{
  "time_shift_ms": 50,
  "encoder_mlp_ratio": 6,
  "encoder_bias": "none",
  "encoder_moe_every": 2,
  "encoder_subsampling": 4,
  "optimizer": "normuon"
}
Rows from block 4 of the audio encoder, named by matrix and row number. Rows with one number belong to one attention dimension. Each number is 50 + 12 x the weight over its row's rms, rounded and kept within 0 to 99. All counts start at 0. After the name is the row's rms in percent of the matrix's.
# v: attention value (encoder.blocks.4.attn.v.weight, 128x128), inputs 0-127
# proj: attention output (encoder.blocks.4.attn.proj.weight, 128x128, transposed), outputs 0-127
v.35 097:48 72 54 30 45 51 49 51 44 37 64 42 50 55 44 63 60 55 57 30 51 55 74 62 41 55 27 45 56 29 27 44 66 57 52 59 56 64 40 48 38 27 71 65 50 71 53 62 60 57 62 68 54 43 58 53 39 46 40 51 41 54 49 57 63 61 57 41 51 57 60 59 78 44 59 38 49 56 39 41 48 52 48 48 17 68 48 39 46 55 27 33 40 61 32 28 55 20 53 45 72 42 62 59 48 41 53 60 68 56 27 40 60 48 53 31 39 66 40 70 65 52 48 53 57 51 47 51
proj.35 068:45 47 47 74 39 38 30 48 61 70 47 53 40 47 43 55 44 51 60 63 44 60 26 60 46 51 55 51 46 69 49 41 48 64 55 43 40 59 55 57 61 53 33 44 51 35 59 40 32 38 52 34 48 81 36 60 71 37 58 42 62 48 61 55 63 53 45 54 49 56 42 34 32 61 45 61 51 26 49 51 32 31 47 26 64 16 49 48 66 55 65 51 64 51 59 80 61 97 49 55 51 30 56 52 59 51 49 41 49 45 47 47 51 52 57 61 63 55 57 55 28 48 35 52 43 46 56 52
v.36 095:37 52 42 53 63 60 43 37 67 52 18 43 43 48 50 43 25 47 57 30 53 57 51 53 65 41 57 65 62 54 55 49 44 31 42 44 52 75 46 57 59 40 64 39 47 42 49 41 52 66 54 43 37 50 59 32 52 61 50 49 45 43 54 41 45 37 50 27 47 44 39 57 46 47 58 59 65 41 60 59 61 61 15 43 41 53 48 68 33 62 32 79 65 47 71 44 55 60 50 41 38 43 65 51 51 64 47 59 41 42 68 45 54 42 48 62 49 40 61 51 28 49 29 83 23 33 76 50
proj.36 086:61 63 41 48 43 23 64 63 24 54 57 73 62 52 53 53 52 57 37 69 54 49 62 39 35 43 54 43 41 56 51 39 46 40 50 64 41 36 61 43 35 53 64 44 37 32 51 70 48 40 36 47 34 25 37 59 46 49 44 47 51 44 44 76 64 41 45 60 53 80 42 23 43 56 38 54 56 41 63 42 48 57 55 76 63 44 66 44 46 37 48 49 33 57 41 38 52 42 41 59 55 60 50 57 61 42 61 53 27 50 39 71 53 54 62 45 30 42 49 39 72 48 59 23 69 62 28 46
v.37 100:63 52 56 48 56 55 63 53 52 43 48 78 32 78 70 34 40 47 51 57 60 46 22 51 65 39 75 41 37 57 51 65 49 18 43 50 47 60 40 45 48 45 45 57 41 53 51 39 70 28 43 53 56 51 44 36 49 54 59 30 50 59 21 48 54 30 53 49 46 40 51 54 35 55 66 70 56 34 47 55 55 46 69 37 66 49 48 31 67 42 73 54 48 31 45 53 60 61 44 36 40 37 64 49 59 57 59 43 32 39 73 30 44 61 57 61 39 41 42 58 47 29 67 56 40 43 42 40
proj.37 084:39 48 57 43 43 42 60 37 51 48 46 35 79 44 22 62 59 32 37 51 56 41 79 45 54 39 38 57 54 65 55 45 67 41 57 67 59 30 62 40 37 56 65 32 46 48 43 61 32 53 50 29 46 39 56 47 44 52 43 64 39 46 44 63 58 60 44 31 50 49 63 46 59 51 30 44 52 70 54 54 63 42 34 80 44 62 64 42 50 63 25 41 55 64 49 42 50 50 52 60 52 62 52 34 42 41 35 45 48 51 43 66 43 42 39 44 73 40 62 20 41 65 37 48 82 51 59 35
v.38 089:46 43 69 42 34 48 76 37 62 56 39 82 36 69 61 36 44 22 58 41 38 68 42 59 40 43 64 63 60 36 33 51 50 55 56 48 52 61 52 45 65 27 53 56 38 63 49 60 49 47 53 41 51 34 53 36 51 54 51 25 35 49 51 45 48 68 62 46 78 65 54 54 72 68 37 54 63 56 37 48 37 64 49 57 47 54 46 50 57 44 22 52 45 68 54 35 53 34 39 37 50 61 59 59 52 63 44 69 46 52 59 39 33 50 61 48 28 62 44 51 35 52 43 42 22 30 60 41
proj.38 093:63 58 44 41 61 36 23 51 43 55 42 39 46 48 45 56 47 75 61 76 40 46 50 52 63 63 43 49 41 46 65 65 55 54 43 50 43 45 38 37 09 60 41 48 45 26 49 51 28 58 50 69 69 43 46 64 68 39 47 50 51 56 40 50 53 48 43 59 31 41 47 33 43 52 49 63 35 39 66 81 63 35 43 47 59 52 47 49 42 60 65 63 45 41 58 55 57 75 59 26 58 29 63 55 42 52 63 37 44 47 50 57 60 44 33 44 87 43 53 52 64 35 58 60 53 49 44 64
v.39 107:43 64 38 48 47 51 52 47 56 60 47 49 57 44 45 29 46 32 68 49 51 47 45 53 43 39 39 50 40 54 61 29 47 58 68 56 65 54 65 54 54 61 51 29 29 50 54 39 45 63 37 42 56 57 47 59 52 39 45 62 52 46 38 51 07 34 36 56 49 54 61 52 43 42 36 39 40 54 41 45 47 64 42 54 60 59 31 78 37 55 59 40 62 67 57 29 53 59 66 50 50 49 63 47 42 81 44 35 38 67 27 49 59 50 59 52 53 44 54 53 52 46 70 99 50 59 60 64
proj.39 095:32 36 55 56 57 54 41 39 44 38 61 52 22 39 34 52 55 64 37 50 62 40 64 36 63 59 67 41 51 50 54 48 52 54 29 52 39 46 55 53 48 42 47 65 55 42 40 77 38 52 63 59 45 48 53 50 71 63 49 40 47 68 70 60 74 67 76 54 38 48 54 28 49 68 42 60 41 44 73 42 64 47 47 49 57 36 78 33 45 45 40 61 49 25 37 59 50 58 32 46 48 56 49 63 48 43 61 64 74 27 57 57 52 46 49 45 46 41 48 65 50 47 33 14 53 31 51 57
v.40 099:61 34 25 52 31 48 51 63 69 53 49 34 34 64 41 64 55 15 50 60 50 51 20 40 39 41 66 45 65 63 52 77 71 47 57 62 59 51 36 49 72 65 33 51 38 31 40 58 49 46 44 48 37 45 52 44 41 66 46 72 61 37 62 29 55 33 50 57 43 49 38 43 57 74 55 54 24 50 67 58 48 66 47 45 55 44 68 71 43 47 55 40 51 40 54 56 56 77 51 52 49 49 35 54 44 53 47 42 45 58 53 48 56 64 42 59 35 26 52 32 52 51 53 39 35 45 59 56
proj.40 104:59 28 82 26 75 73 46 51 20 58 49 60 79 47 54 31 48 63 51 61 33 60 61 45 65 49 46 46 31 36 54 48 20 61 61 34 56 37 51 39 39 49 71 41 39 63 63 30 43 51 51 51 58 47 61 36 47 48 47 41 37 69 34 60 44 53 50 42 54 24 57 48 67 47 52 49 40 54 51 51 67 42 56 58 40 61 42 24 57 64 49 67 48 52 65 44 44 38 53 64 44 43 44 54 47 44 51 34 35 63 33 49 54 43 59 44 70 67 43 48 55 39 62 49 61 46 40 41
v.41 089:44 44 79 67 63 52 58 34 58 30 71 62 75 47 49 46 34 53 42 47 27 65 57 45 44 62 26 46 42 57 45 41 48 62 71 43 46 34 57 38 48 57 50 51 53 61 50 55 34 45 42 31 46 52 36 75 69 58 44 49 45 62 50 55 59 46 55 57 62 45 70 38 36 33 65 42 45 57 53 57 50 41 46 61 53 12 45 54 38 63 56 52 43 48 52 71 40 17 55 54 42 61 61 49 58 58 36 66 66 54 54 33 40 41 45 43 73 66 63 34 33 66 64 50 46 63 45 52
proj.41 092:57 43 25 61 56 51 57 43 58 74 46 51 49 34 51 55 60 55 64 40 67 51 36 44 55 37 65 63 60 34 50 35 54 35 47 41 50 54 45 51 65 37 47 52 59 57 41 51 78 46 50 71 52 46 50 51 47 39 53 56 44 43 61 49 50 74 42 63 38 59 28 79 27 57 39 52 43 36 37 31 20 64 61 43 55 72 55 58 48 21 39 53 59 40 51 46 62 65 56 35 53 60 39 48 39 43 79 54 45 46 55 59 69 53 57 51 15 70 31 49 51 41 47 59 53 57 46 67
v.42 088:62 51 23 26 43 57 42 67 40 30 65 42 47 53 66 70 59 55 54 40 63 42 43 54 48 54 45 37 34 61 35 72 44 39 46 47 74 41 51 58 43 55 49 81 40 47 48 56 52 66 43 45 62 62 49 41 36 54 67 63 61 31 52 50 52 40 36 61 39 38 52 46 51 51 66 40 52 54 58 58 48 36 56 34 29 64 53 44 59 36 62 46 30 58 45 54 49 58 75 58 83 51 55 83 21 41 39 55 60 46 54 49 54 67 52 54 61 49 47 52 70 54 44 47 57 65 38 27
proj.42 075:58 42 77 63 52 48 49 41 55 62 40 59 63 55 55 36 63 32 60 53 45 69 45 58 43 37 42 45 61 53 50 30 43 59 70 42 35 81 41 52 70 49 61 33 48 55 67 40 51 24 55 62 40 49 46 31 64 39 45 47 44 55 46 45 38 67 45 26 59 52 67 41 59 59 42 55 41 65 48 47 50 51 52 47 40 57 48 45 68 49 39 52 63 44 55 56 45 61 50 42 27 55 54 20 65 60 44 49 36 54 41 48 46 36 32 45 60 74 44 34 26 66 63 42 67 25 68 76
v.43 105:35 21 35 58 57 65 59 46 51 40 52 58 64 43 50 51 46 76 59 73 34 68 62 50 47 57 41 50 63 57 47 66 44 54 62 46 44 29 34 53 64 49 55 58 38 56 44 59 37 43 54 57 32 51 45 52 53 35 43 65 61 57 67 49 78 68 53 48 34 24 37 58 67 54 51 44 59 58 52 50 36 48 55 44 30 43 61 54 26 64 53 46 48 41 42 68 35 32 52 40 49 53 21 41 64 39 39 47 65 40 58 58 32 45 44 58 41 79 75 23 45 70 48 43 55 43 45 49
proj.43 101:82 84 54 46 60 49 51 68 57 67 56 57 62 34 62 56 50 31 46 39 52 52 35 43 55 61 54 52 50 24 48 32 56 47 38 18 47 51 61 63 50 41 60 41 65 56 51 41 63 50 42 49 39 39 58 50 37 52 57 43 46 56 47 55 39 40 36 61 68 63 39 56 47 33 55 54 46 19 42 38 53 65 47 50 55 55 22 71 73 24 55 38 46 51 55 56 56 60 51 45 49 44 46 54 43 37 74 63 30 51 57 48 60 52 43 56 49 48 21 73 46 42 56 71 50 58 30 57
v.44 095:61 48 59 41 47 63 37 43 60 60 55 46 41 37 53 41 53 59 52 59 51 42 31 64 46 48 57 65 35 40 49 34 51 41 41 49 47 58 44 44 58 46 45 52 85 67 55 32 59 41 58 38 45 36 52 60 54 37 39 42 39 46 37 61 40 74 63 35 34 61 51 49 69 65 41 48 54 65 28 50 25 45 49 60 41 88 39 51 35 74 34 64 56 61 52 54 47 31 46 60 35 55 49 53 50 45 63 55 57 53 34 69 88 46 40 47 39 39 34 45 40 37 52 47 55 74 71 57
proj.44 100:31 49 45 65 50 43 44 51 57 32 53 45 49 45 56 62 59 67 57 53 43 37 49 44 64 73 52 21 74 65 40 60 69 52 51 37 55 49 75 64 45 50 63 52 46 36 35 31 57 55 53 67 64 82 66 49 40 74 63 52 53 54 59 46 80 36 62 60 64 46 37 46 51 57 46 52 66 34 47 51 49 43 49 32 55 23 38 36 56 32 65 36 40 60 34 41 54 50 48 49 57 58 46 62 46 39 61 36 55 40 59 28 26 41 53 61 48 45 50 72 68 54 52 60 42 39 48 38
v.45 097:58 30 30 67 53 35 39 59 52 57 38 62 42 42 52 59 39 44 44 54 32 68 35 39 73 57 56 44 52 64 61 79 53 51 56 51 74 50 62 46 72 43 51 36 40 49 46 63 55 51 45 43 33 30 30 46 49 67 57 70 46 68 57 35 58 27 43 39 68 66 49 39 45 58 62 51 46 46 66 70 43 56 21 51 34 60 35 54 59 38 64 31 48 41 45 58 47 48 40 50 57 50 51 57 45 56 38 51 35 60 53 41 34 49 54 45 76 58 75 39 69 51 63 48 56 27 44 30
proj.45 102:60 66 51 43 55 61 71 53 40 49 65 58 77 52 68 43 62 53 40 48 65 51 48 73 41 49 45 41 53 50 58 34 41 33 36 51 36 38 31 32 28 54 53 41 54 42 49 47 51 38 52 67 49 40 64 44 59 51 39 54 30 48 34 45 64 63 55 53 52 53 65 50 46 35 28 52 39 42 47 42 79 44 69 84 60 55 58 57 48 39 44 57 49 55 55 33 48 67 63 38 31 62 46 34 53 53 60 49 44 38 54 62 73 43 29 37 57 32 37 34 27 49 32 50 51 54 32 74
v.46 091:27 71 56 45 43 60 70 53 44 28 64 66 50 48 54 42 61 64 56 63 43 59 62 59 52 68 35 38 60 45 27 52 66 58 40 38 34 41 43 43 48 26 72 69 63 50 44 54 61 46 61 60 57 43 51 55 48 35 41 39 42 59 48 50 81 66 59 60 58 37 57 58 65 53 62 42 48 60 31 49 51 46 78 38 46 41 38 49 39 65 43 35 43 47 27 46 51 06 46 55 43 55 54 37 54 48 48 49 73 42 56 40 61 53 57 43 28 56 34 51 31 60 52 59 65 52 45 39
proj.46 075:66 39 46 71 54 42 38 35 56 62 39 39 46 40 48 68 47 35 49 49 49 53 58 52 44 58 60 45 53 55 55 47 60 47 33 34 59 52 29 70 65 55 56 43 48 45 60 37 50 63 53 41 43 55 58 50 43 26 61 54 38 32 44 45 58 46 33 51 37 64 25 35 44 57 48 68 60 42 44 50 49 44 19 47 48 56 48 45 71 36 59 57 52 48 73 66 57 82 40 19 67 36 52 48 44 32 56 37 30 47 49 48 50 57 39 63 76 63 53 73 61 49 35 62 69 55 26 60
v.47 095:56 52 51 55 34 39 56 40 67 68 70 55 47 57 60 60 64 50 44 43 24 57 51 39 45 67 49 56 82 45 25 48 53 53 66 48 66 66 45 42 52 56 60 35 45 70 39 61 49 53 46 41 58 58 51 65 44 53 51 78 43 50 35 56 53 49 38 53 82 57 53 39 50 43 48 34 26 40 33 63 46 61 48 57 59 33 47 41 69 34 52 26 51 63 34 53 57 55 58 63 48 42 70 37 57 45 47 57 38 67 32 18 52 46 59 52 59 25 66 43 51 46 58 56 35 52 66 65
proj.47 100:37 45 53 35 58 48 40 68 30 57 36 42 45 62 26 46 37 49 61 51 58 49 51 57 50 22 66 65 25 50 56 42 40 61 49 62 54 39 47 50 33 49 28 55 43 46 53 58 40 56 51 41 64 47 42 49 56 31 43 36 51 60 68 33 46 54 55 48 33 37 43 28 47 67 75 57 38 72 69 59 66 51 53 48 43 51 65 67 36 61 60 73 42 40 69 44 46 69 35 56 63 68 52 67 49 65 46 38 41 49 52 82 59 56 51 45 30 61 42 50 48 68 29 44 42 52 45 31