From a checkpoint of a small contrastive audio-text model.
Model: waveform 16khz input, encoder num experts 8, encoder width 128, text encoder activation gelu.
Training: normuon at rate 0.027, 4500 steps.
Data: trained on read English sentences (LibriTTS-R), 36.9 epochs.
Rows from block 7 of the text encoder, named by matrix and row number. Rows with one number belong to one neuron. Each number is 500 + 25 x the weight over its row's rms, rounded and kept within 0 to 999. All counts start at 0. Numbers have three digits each. After the name is the row's rms in percent of the matrix's.
# fc1: MLP up (text_encoder.blocks.7.mlp.fc1.weight, 1024x256), inputs 128-255
# fc2: MLP down (text_encoder.blocks.7.mlp.fc2.weight, 256x1024, transposed), outputs 128-255
fc1.707 091:491505546510488507486478508518521499472485490478481453489535538515486539489503493470498513437541462494486466503488540510504495511519474483491501521458504540513498481483509537503512518501520506524491514513514461504489477493542507407523518494461529495514447447512444479500514495501527505519503508501493486450498473560548505517512508486549486524531496479515479489486507481489510512488507
fc1.708 092:450511474505499484514495525506526474491502502503481504478492520514448518504515496514504485519500487509484479519505525484504457507494499532495486569525517580513504484469506481531483494468524538497499521506508485497494497487489531506486478462442527515448441460507490467454493524505516508462511450493557485482503561565548495483521515487492535513509499479508492527502463461528501530498539
fc1.709 095:508559592504515492477484392519507478489555496490538507484511502507488454481479503484491536497575509494459494476500489501502527551509490501503476529520519500510505500513485540495521488498547509501467513512478492495469492493483542530496465513499501495538480488512498489502509513501507506469509491532576488516503509501460486541503512489516504507484476503498495521457542474522515515513465
fc1.710 103:490505449503508491528479516486454520562502492502555459549479490511449477514503495519502557463474510502480472511493505525499482458507521510504479540470493473478539509517502488511443484545537540509484499501489501520523506468484480523480466461491508474469479462509491465502501517503477497477497521482527526459502522574529505470529502480512492492514518479494457494468460504456517509487492
fc1.711 095:461517517491506496520491446505528503490522522501574460522525509509473524459505495490492505537512472498477500503500459487496506507497467467496512524467514493471514483490488523520536531476584492450475480501518458510474493506493555490479505498475514551516502524504494462530491498502486470503501453472474498415500493509465512513483506486539481507494507526502490513492493518472503531503520
fc1.712 097:520509504515505507451482477536476510540519510488553464507527442509498486467509507491493466465509470537484510493493466484506493534496491503499483552454526519547465500520510512507563514484488468508489498516547499491484502506507526488521473519484524483510450499509398456504512520500484507483506516491519450510505481474535509489486509488471435498513494501497497506466534528506512488487446
fc1.713 095:498513560509500483483485532521529466453509500494469468481479481496465502501511497500493558508555503511531496507496527573492456489500459553490503558478494525522514496476505553514477522508453528508489498503494502460503485508501544439484486494527514505455486472502471527522492504510472490515516432516497477472514519529499485545503502496510478509505508495529511531489553471501505494515457
fc1.714 087:506481543501488509502499456534487510464525506509510444485502526506549456491464508487490532422506579493512520486505536505511499516490463558500527430476472466511497504484491574519556487491499486463475497506478482477501444502501468470482483505453503555526520489492476504483490516506514493571498495506503492481486519534481515491521504492571497510496482504507498489548556517482510536507470
fc1.715 092:527525452528494466502488524527526466451524502491559503503533435518473511465511496526494517480512477508486498464490554529504505554491533514483480541475546505519493520483503528502512505524499494528481502515532487483499486476444525501523518510501514479508447495504472483510494456500500513510499508570511477454498509510537494429491497489515462517501494478502519468473504488509499494516479
fc1.716 103:513541456510509483558499488523534505452503511521458507492505434507567516510514520512496485480502493496502512509499469512493469558486520508496505474534528489516481548502514483534507517474595501507477504502505493507494471473526503418506494487446505457510497485503508487483503514503482474474498535525446469472498506495568503528498503485537497513503503512492534511457529494499499497515491
fc1.717 102:544494548482506484477488449504474495465479498508527451523535531507519491502488516493489468503564513508463543487487498498502493561484485486508495478525525505513490491482471554559527507481577474493470496520510476471496465481503514459497492528518520469519490518517437539504491482499535496465506531522508459528520508481501499423521512487507495506496493513491514472485535532480504557523475
fc1.718 101:489485505503508483507470445525498484503504531497495440510499569512492522480516499501502519478577432513505495503500556534506504514495503495503507412444483506483516521493518513481516503530527499520503490514501478459492489502499546496493461475498528475435498474507509488481484482507471495473518416532473452515504496527480505477486513476505479501502493504498484471473485533507491523503452
fc1.719 098:540506538511491521522484413538471478468494521492513497501523477506527541482485514506493498456507511499503495487499494466493496538509507537504496526495515492514487530508502603497447506473470504533506512507502482536469496480519508479483507485487512450425455479508483495499513506500522512477505511554493480531510500483516510527497511485520402500494508484513483477478497491486506536490459
fc1.720 097:489519584508482491481490442535553482548472501492519460514488535504510513508500493505504485487522525527494495488492532443509479603487537544465501499461464500505500502504528544518496487556516496503474511502527514454512503490510556425471486502462509495439480489500430525488506527502502488456507439492501483464498507499548494486502510485498466497493487496528502516490548520468509525474520
fc1.721 095:471506622480495494506503472479489475487498503494486456486492490506458445499494493496502509502549535494529498507497509542498499553491507485510487493536527440536488517490499551539507532470505482525482508503499481510485494490539545500488491528458508484495439498505478470483503515499508501495496531498451472428504503484477492459502505479490467501525492529499542480530494478518492461510512
fc1.722 112:540521595516506495557508499521505501484546492507532512479508523507511502478488497475496538476512486472498473512496507543506524562497477497521517507473509480528499484472482499498506518471521460468500497504499475480498464518470388519526482501464512421502508411509545496509494535502491484517503520489481493524499490518553498513527502493546505508491518501501505500508519495444502478534470
fc1.723 105:498484542511506495512489443491463501442557509486515475519479478495531495462483489503508520440489499518539476499510463477502513502499470523505490494511474485492483511493515543527537462554482495453492506502529509482489470474494485590483463498536509432512472476500494497493498497496508512544500488523588504523506511486486490515503506503498493510478489494506510474536534474521505482508379
fc1.724 101:471511486501513500539521501470467473512524518499515554484501466500487453528488507498487481507494482488499496507506463460488478590481527532519484510440486526465474473477490534497513520487461496538512513502498497516516516510499529503514517513484514519524509510509466459484494500505518485461505506570455491453501493556501494513516511498553483521504498522501515506512447505498495493516478
fc1.725 098:458497487508513502526487517478462470524517510502501486486503458507434487509489497489486509469545490499467503494505517560502475542500479540512498512516544569514521513484495560495489524496536514508498513509537487498496513491472464443487485502456519459518526528505458489510493454512469523425511478494494482512517516497515496460519511502513439497502498511498502506503563500463504497518470
fc1.726 103:535510490508477499506485428500553474503521498495497486481479451503552438501499496502506519457510539500496522494504492553511508479486503528482486495474546506466537478497489493520521512472484483492501518505506500526479497508539510479505525503473489527550479488499499476521495532498515492493497489497499469497494500428464516472514497499537521504487497502493513492505449493503503533488500
fc1.727 092:474514520500503482536477492504482497505505521504567452520499507498465456484497500474488528447551499481491528505506436574496471496507477481494492508491414496537473506485483534567514504518509530517492495515534500467523503506519488529540508537470518464456446489513468485509487468501508491482505487531473489487506496506453477443511515497521481509500464507498491469511487485505499491482427
fc1.728 105:479533539518487485532494464503454479402512483517455537478510585504533524522490514527502538564552471510501501518489519506501483459476515555503473525536500557464516509492516499527484513512519520552489516511501484484495521473521512567503496501473504527485456494506496521500509474500457517485506451553503504474511530517510515491509506486522483520522488488495503489485505491509498492495494
fc1.729 093:472515484512481471491468451521478485522509516507500512525521537523503487496524500488490474414552490500477497484509498513491545501511535493494476496444495504448490526482485510504558499497559489527470496516518497500487505483485479465514476477544522505479470513518495476501501478506479487524508458554474468475519526494565485444505506485523497501498496500502463493502497540510503536514464
fc1.730 149:535547455496504486470514528475405496487560486497516507506493504501474453508525502501498471499526466471524502501500474545498498478504541515502514526517512493506513518500496497486512524466479503515484494497498513500502519512477549523485472507533491488500475476496451468495492486501513508505498504461460493468502511498497506606491496506593519497512512501488521518503465518509505511525513
fc1.731 099:479568519506507499527489447484506489480448508491523521510502506516492519494509510535505454480506484498503495478496560485509511491474500524481492475457501505472511510484485513545496488569493515503485513514507453494476454499483535410512501499499511512491460473511537485521480466502483498499508491552466469516518490543522504530510506496541457515512485472487507521497517519467514519498506
fc2.707 065:493506499485483534486500471499488489521516467487499491527514510459489493490431469490497499451517487467482486499514471468521530508513481462518508533514522501492468544495467511565558459486505488508449495515471523550466507539498542494506518483521456526480528493483512522501485510495514501518491535490492517500528476506553513498475516483495467441481474484519473491463522483512491473495556
fc2.708 091:479494497496460522478502551489493499487500491493479513508478498524451526503512484499504473536495494484483517528520525507498524509489475487472465516510509490510481485484506517482478475500508444498518488500496467497531520507472513493495493527463490505500447465547502531464503538456504494453524530522500507489498460534484475453486457568489516542545467478499516465527523512465494536504486
fc2.709 059:484506505525496471520498443505479489466481528506516506505477534517513541517495503489500540484501489484485529519536497463522484503514516566512536483504475463512507490497472515519465491500519531471473504520475513514478462512531548556498486527464497501466458493535530528503522511525539490471508494530518512485502470524453514524505521514463539501438509513466496481493504495478546479477527
fc2.710 074:489482506519508490502530531532512555497505522495516505515505518511537493485488478504476507485471475526510476478471498495505508531518542505518475489466513490490488566529463501484509521528483518530549489489535505537509508503488470522504498454491460474490478516506467494485519467532481454485476455478456528462474512525516457478521552517546521490480542464535544488514529473524460484495467
fc2.711 059:526495495513491533505504557508529510515517462488513482501511469538507525445530446488486534525484495489513492454507507465493448519528471531483491475507484502475514487518510500504484516510522491478540529492493483509472494518475458479502522462491479516515523522544497490511485455494534473506469509473492487528528480498484503481501464544527493478495536439472477496569517500476517465506504
fc2.712 025:534484478499534498530476508525491528521496472419503505519492510481539509504497484505498475509486493503473498510513487507487488517481464456520508507491535509505480539478489506523526509537473528496469499522521510521511514516490502534500469560526466503443467508514478502541491485528434512472479487483486454479554440504514474485487546498522510514489523508517483497493495505482460461513507
fc2.713 063:507463474458496504461494477499509486474505500562467459480436487506496507519479491496484513485494519462537487524502510497510479512511508522477490499493491542482507543491477523454492491463516489552498489496514454486493495483529505508498453527511492558477499491475537544540503506490458520530470556474499457509515527526499509495500452468488520522480501473474538518499481538483495462496444
fc2.714 073:459515487502505490501471465514500479501489479509504461474522487482517468512453503484493512494488504482487496473515490585484491442506494519526518494513495540478512538517543534511496495474524498469496516497479523521490484491516445437474465499527481506473488483505483494474507478506491520482504439527535527520502502528510483541503488512519490464458503479527499525488545497464502513476495
fc2.715 095:517515491521514514460456485487521475494490464458500526523519460489480524479466510524501530536569447516512519509471507443486475496491542488501508516490461546568510506532489526497483537523512503499508503510501493480502492490525528484538493478490495471440501521509514517518469473470511485549479511531479520450503501476521476475518500544492483502494471531474492503526516467505487500484486
fc2.716 059:502547473486544521549519538467504525525505555510463469482502521512499482523533511527517506502516479495494510499509484537452502504491499480460491513471494517533505514500497502534469489470533513468483446448507485502546496517516500502490458527550491492524520500478465480479511514501515489528493516469446500524470521486551500502463550501470493517509468519509516465532531558502506494523508
fc2.717 057:516495491494497499505491516460519509514518468536551491521491525490520509485493509491518458512510530497492517525522560524482512516487460529523505502531492480481558465464490509496436446480517525486492443516482469490509516491529508469521443505508487516484501474488486474503496492495529461505488470505493482529521512515493480452513493553477507468486523452504503473515524468462491484507480
fc2.718 041:509490454478512486439462480480513520481499486466522498432515500511473526513536515485512478490528452506524505496494526515482481528495493491521533505523484549500477457530508518489481468518516495507521460498547522491470523512462503519508484491532511493539503499471496488532441478530470505506529526521507518466480547501499521477521467508516508502513496495521505471537472497475545455505449
fc2.719 063:516502489524509470526511491487484514478527565454514496518521510484496513521472547544493432539509453525494458477460516492497487494511524484540520502510502481531475513511433523538477495488503475461515474492538515520491489469498490472513505531547516492459493490489508498476507495503477503489506502511474476555475503496507501512487441531441508474499510500515494520492500499479515504506543
fc2.720 025:535487525506459525482540487475526458496517482492516450518448489467463521529480515483505527519487480472462515537512490436531481531503496520483487470478490504534453506521513515512519457535538552504505516523488498532519516492458456464471532469550445491466490469542472539509474506494511476456478475568525511512529488505576505512465504512474513503467479492491508511500494509489468478482513
fc2.721 112:465538486491548546414458493515488523491520466536515437473498476510466446515527500474507535457532499503525454530530502546518553493480493493506501486489509527512434549525478471474513491478495511539467516498453445481529508471521502505466489538497506462498513511496550521550514514513501491542480479483486467463507506500503476478491483504525481516498484494486445517491539473493512482475506
fc2.722 123:490502521541451520511528502504517498505564496475515494518512529468506452499465518461483519508515491507524511497475523478507440478512520450466523533504495508469508492492495492552482499459517518473493517500539517505517488506511474522510492487479478436442478478473476455466481524494500505530513448531484505498487500475506478460520478534495468498545526483505519477474490474546503518513480
fc2.723 114:530499512466508514478531484489497530469504530480530471505497486534491490463494491508500507478538449497488455519469486528499501471554518498516492532499486561476525493504480558520536493516476540442524431523498498482535519498528457532477495503470523458506540507487482517498492503488475470495527512494501510506497537465499472494509528539498527476490466476486523503489482511515539486468488
fc2.724 140:487502499503468484486498473514514564511485530483530514496496480519492485420535475505499473556500513516500489536486538493538497490535547480468516472455459509507484510552501553512482537505468496516511485513531466493509500504532527504542513490484515511469504495516534575485458465462488509508544479512411495481502490531515530497512493501491490456475495520484514481484490540507525494501514
fc2.725 036:493524526482470482520522523518466460531502494464497513490486481533485479492473504503505526512501474500499505482545513554445547455506504492535561500518489488529475529472487505502491506477484488505502507507472505495477495466499442489519518539486495504510489513499524553498542498540503452510553474485494521531499507421501492492499493485487526479499510542475474492501550546492471486482465
fc2.726 128:495494494498430446504509496525515522504488481460492482496538496504550484504504497559472475501480508496511508493471486458482492455510516478513526495467495469507518478474444492547470518496506509486474506492487508536493470452486452513530482521505507508464504527459489507511533511526534516508505481523491509529489505527472521511504455503539456491548542492485520512490507493521455526477519
fc2.727 107:472526462491456538488499476445523504503501482494525453470520480492559498528503519474481461525535487493480501529510472495494516479519474511540490471477489487501463554519492523521546472473507521515471511477487486519519515494503512521483506497525526480465500483503474508475439492515497535555470496509509489527497531425518482487492511549561517504454465518500525513474512512490508484445521
fc2.728 092:466510513498500502536508499520507485431535473519509500476497525457541538523515487531513496528548511549475539502495531470486534500479461466507503479547494468464470492491478495507524469495488504528501500531512486468490486513515509512509510506496526463485494515459499543481493445517509497523479475512509483468477479506484512515477519512479513497554516510519531486470503474520506513526495
fc2.729 038:511537515522482502505521514485494494513503457486520510519518526520510564516483517470501494502538525506509486493521484523486458507490489474492528473491495499526466504519540472475555485524501494567493514493504502519483529521523506491505491449507476564512452532485508487534461514484513515499471500490502490481526534449488478516509499471504515510510540490480519435476456547511496484520486
fc2.730 198:457501554508456473453498526527524513484525495455556485463481500536499482500496499481463472514519491491514500528493511516512506503499502491450534517527472522486473562524525482499504541504492496528482513545497508493499524521527492522499453494491518459464476479481511533493462493520430535528479541479512508481511530505475470481532523460535501485549528485475499459514470479515556504534473
fc2.731 039:499546539501508486501489549533524488500480511479501465512477476477497527495525515540457508511526471501481516531497505503501516506530483484470497480466470497464476506507522487529531485499466497481532490455488516557473475497481505479510500467512462510486443484479553483502496522558466476462483523536523474495476475554526477466511533515468486509482467503456498540465551494533477477481519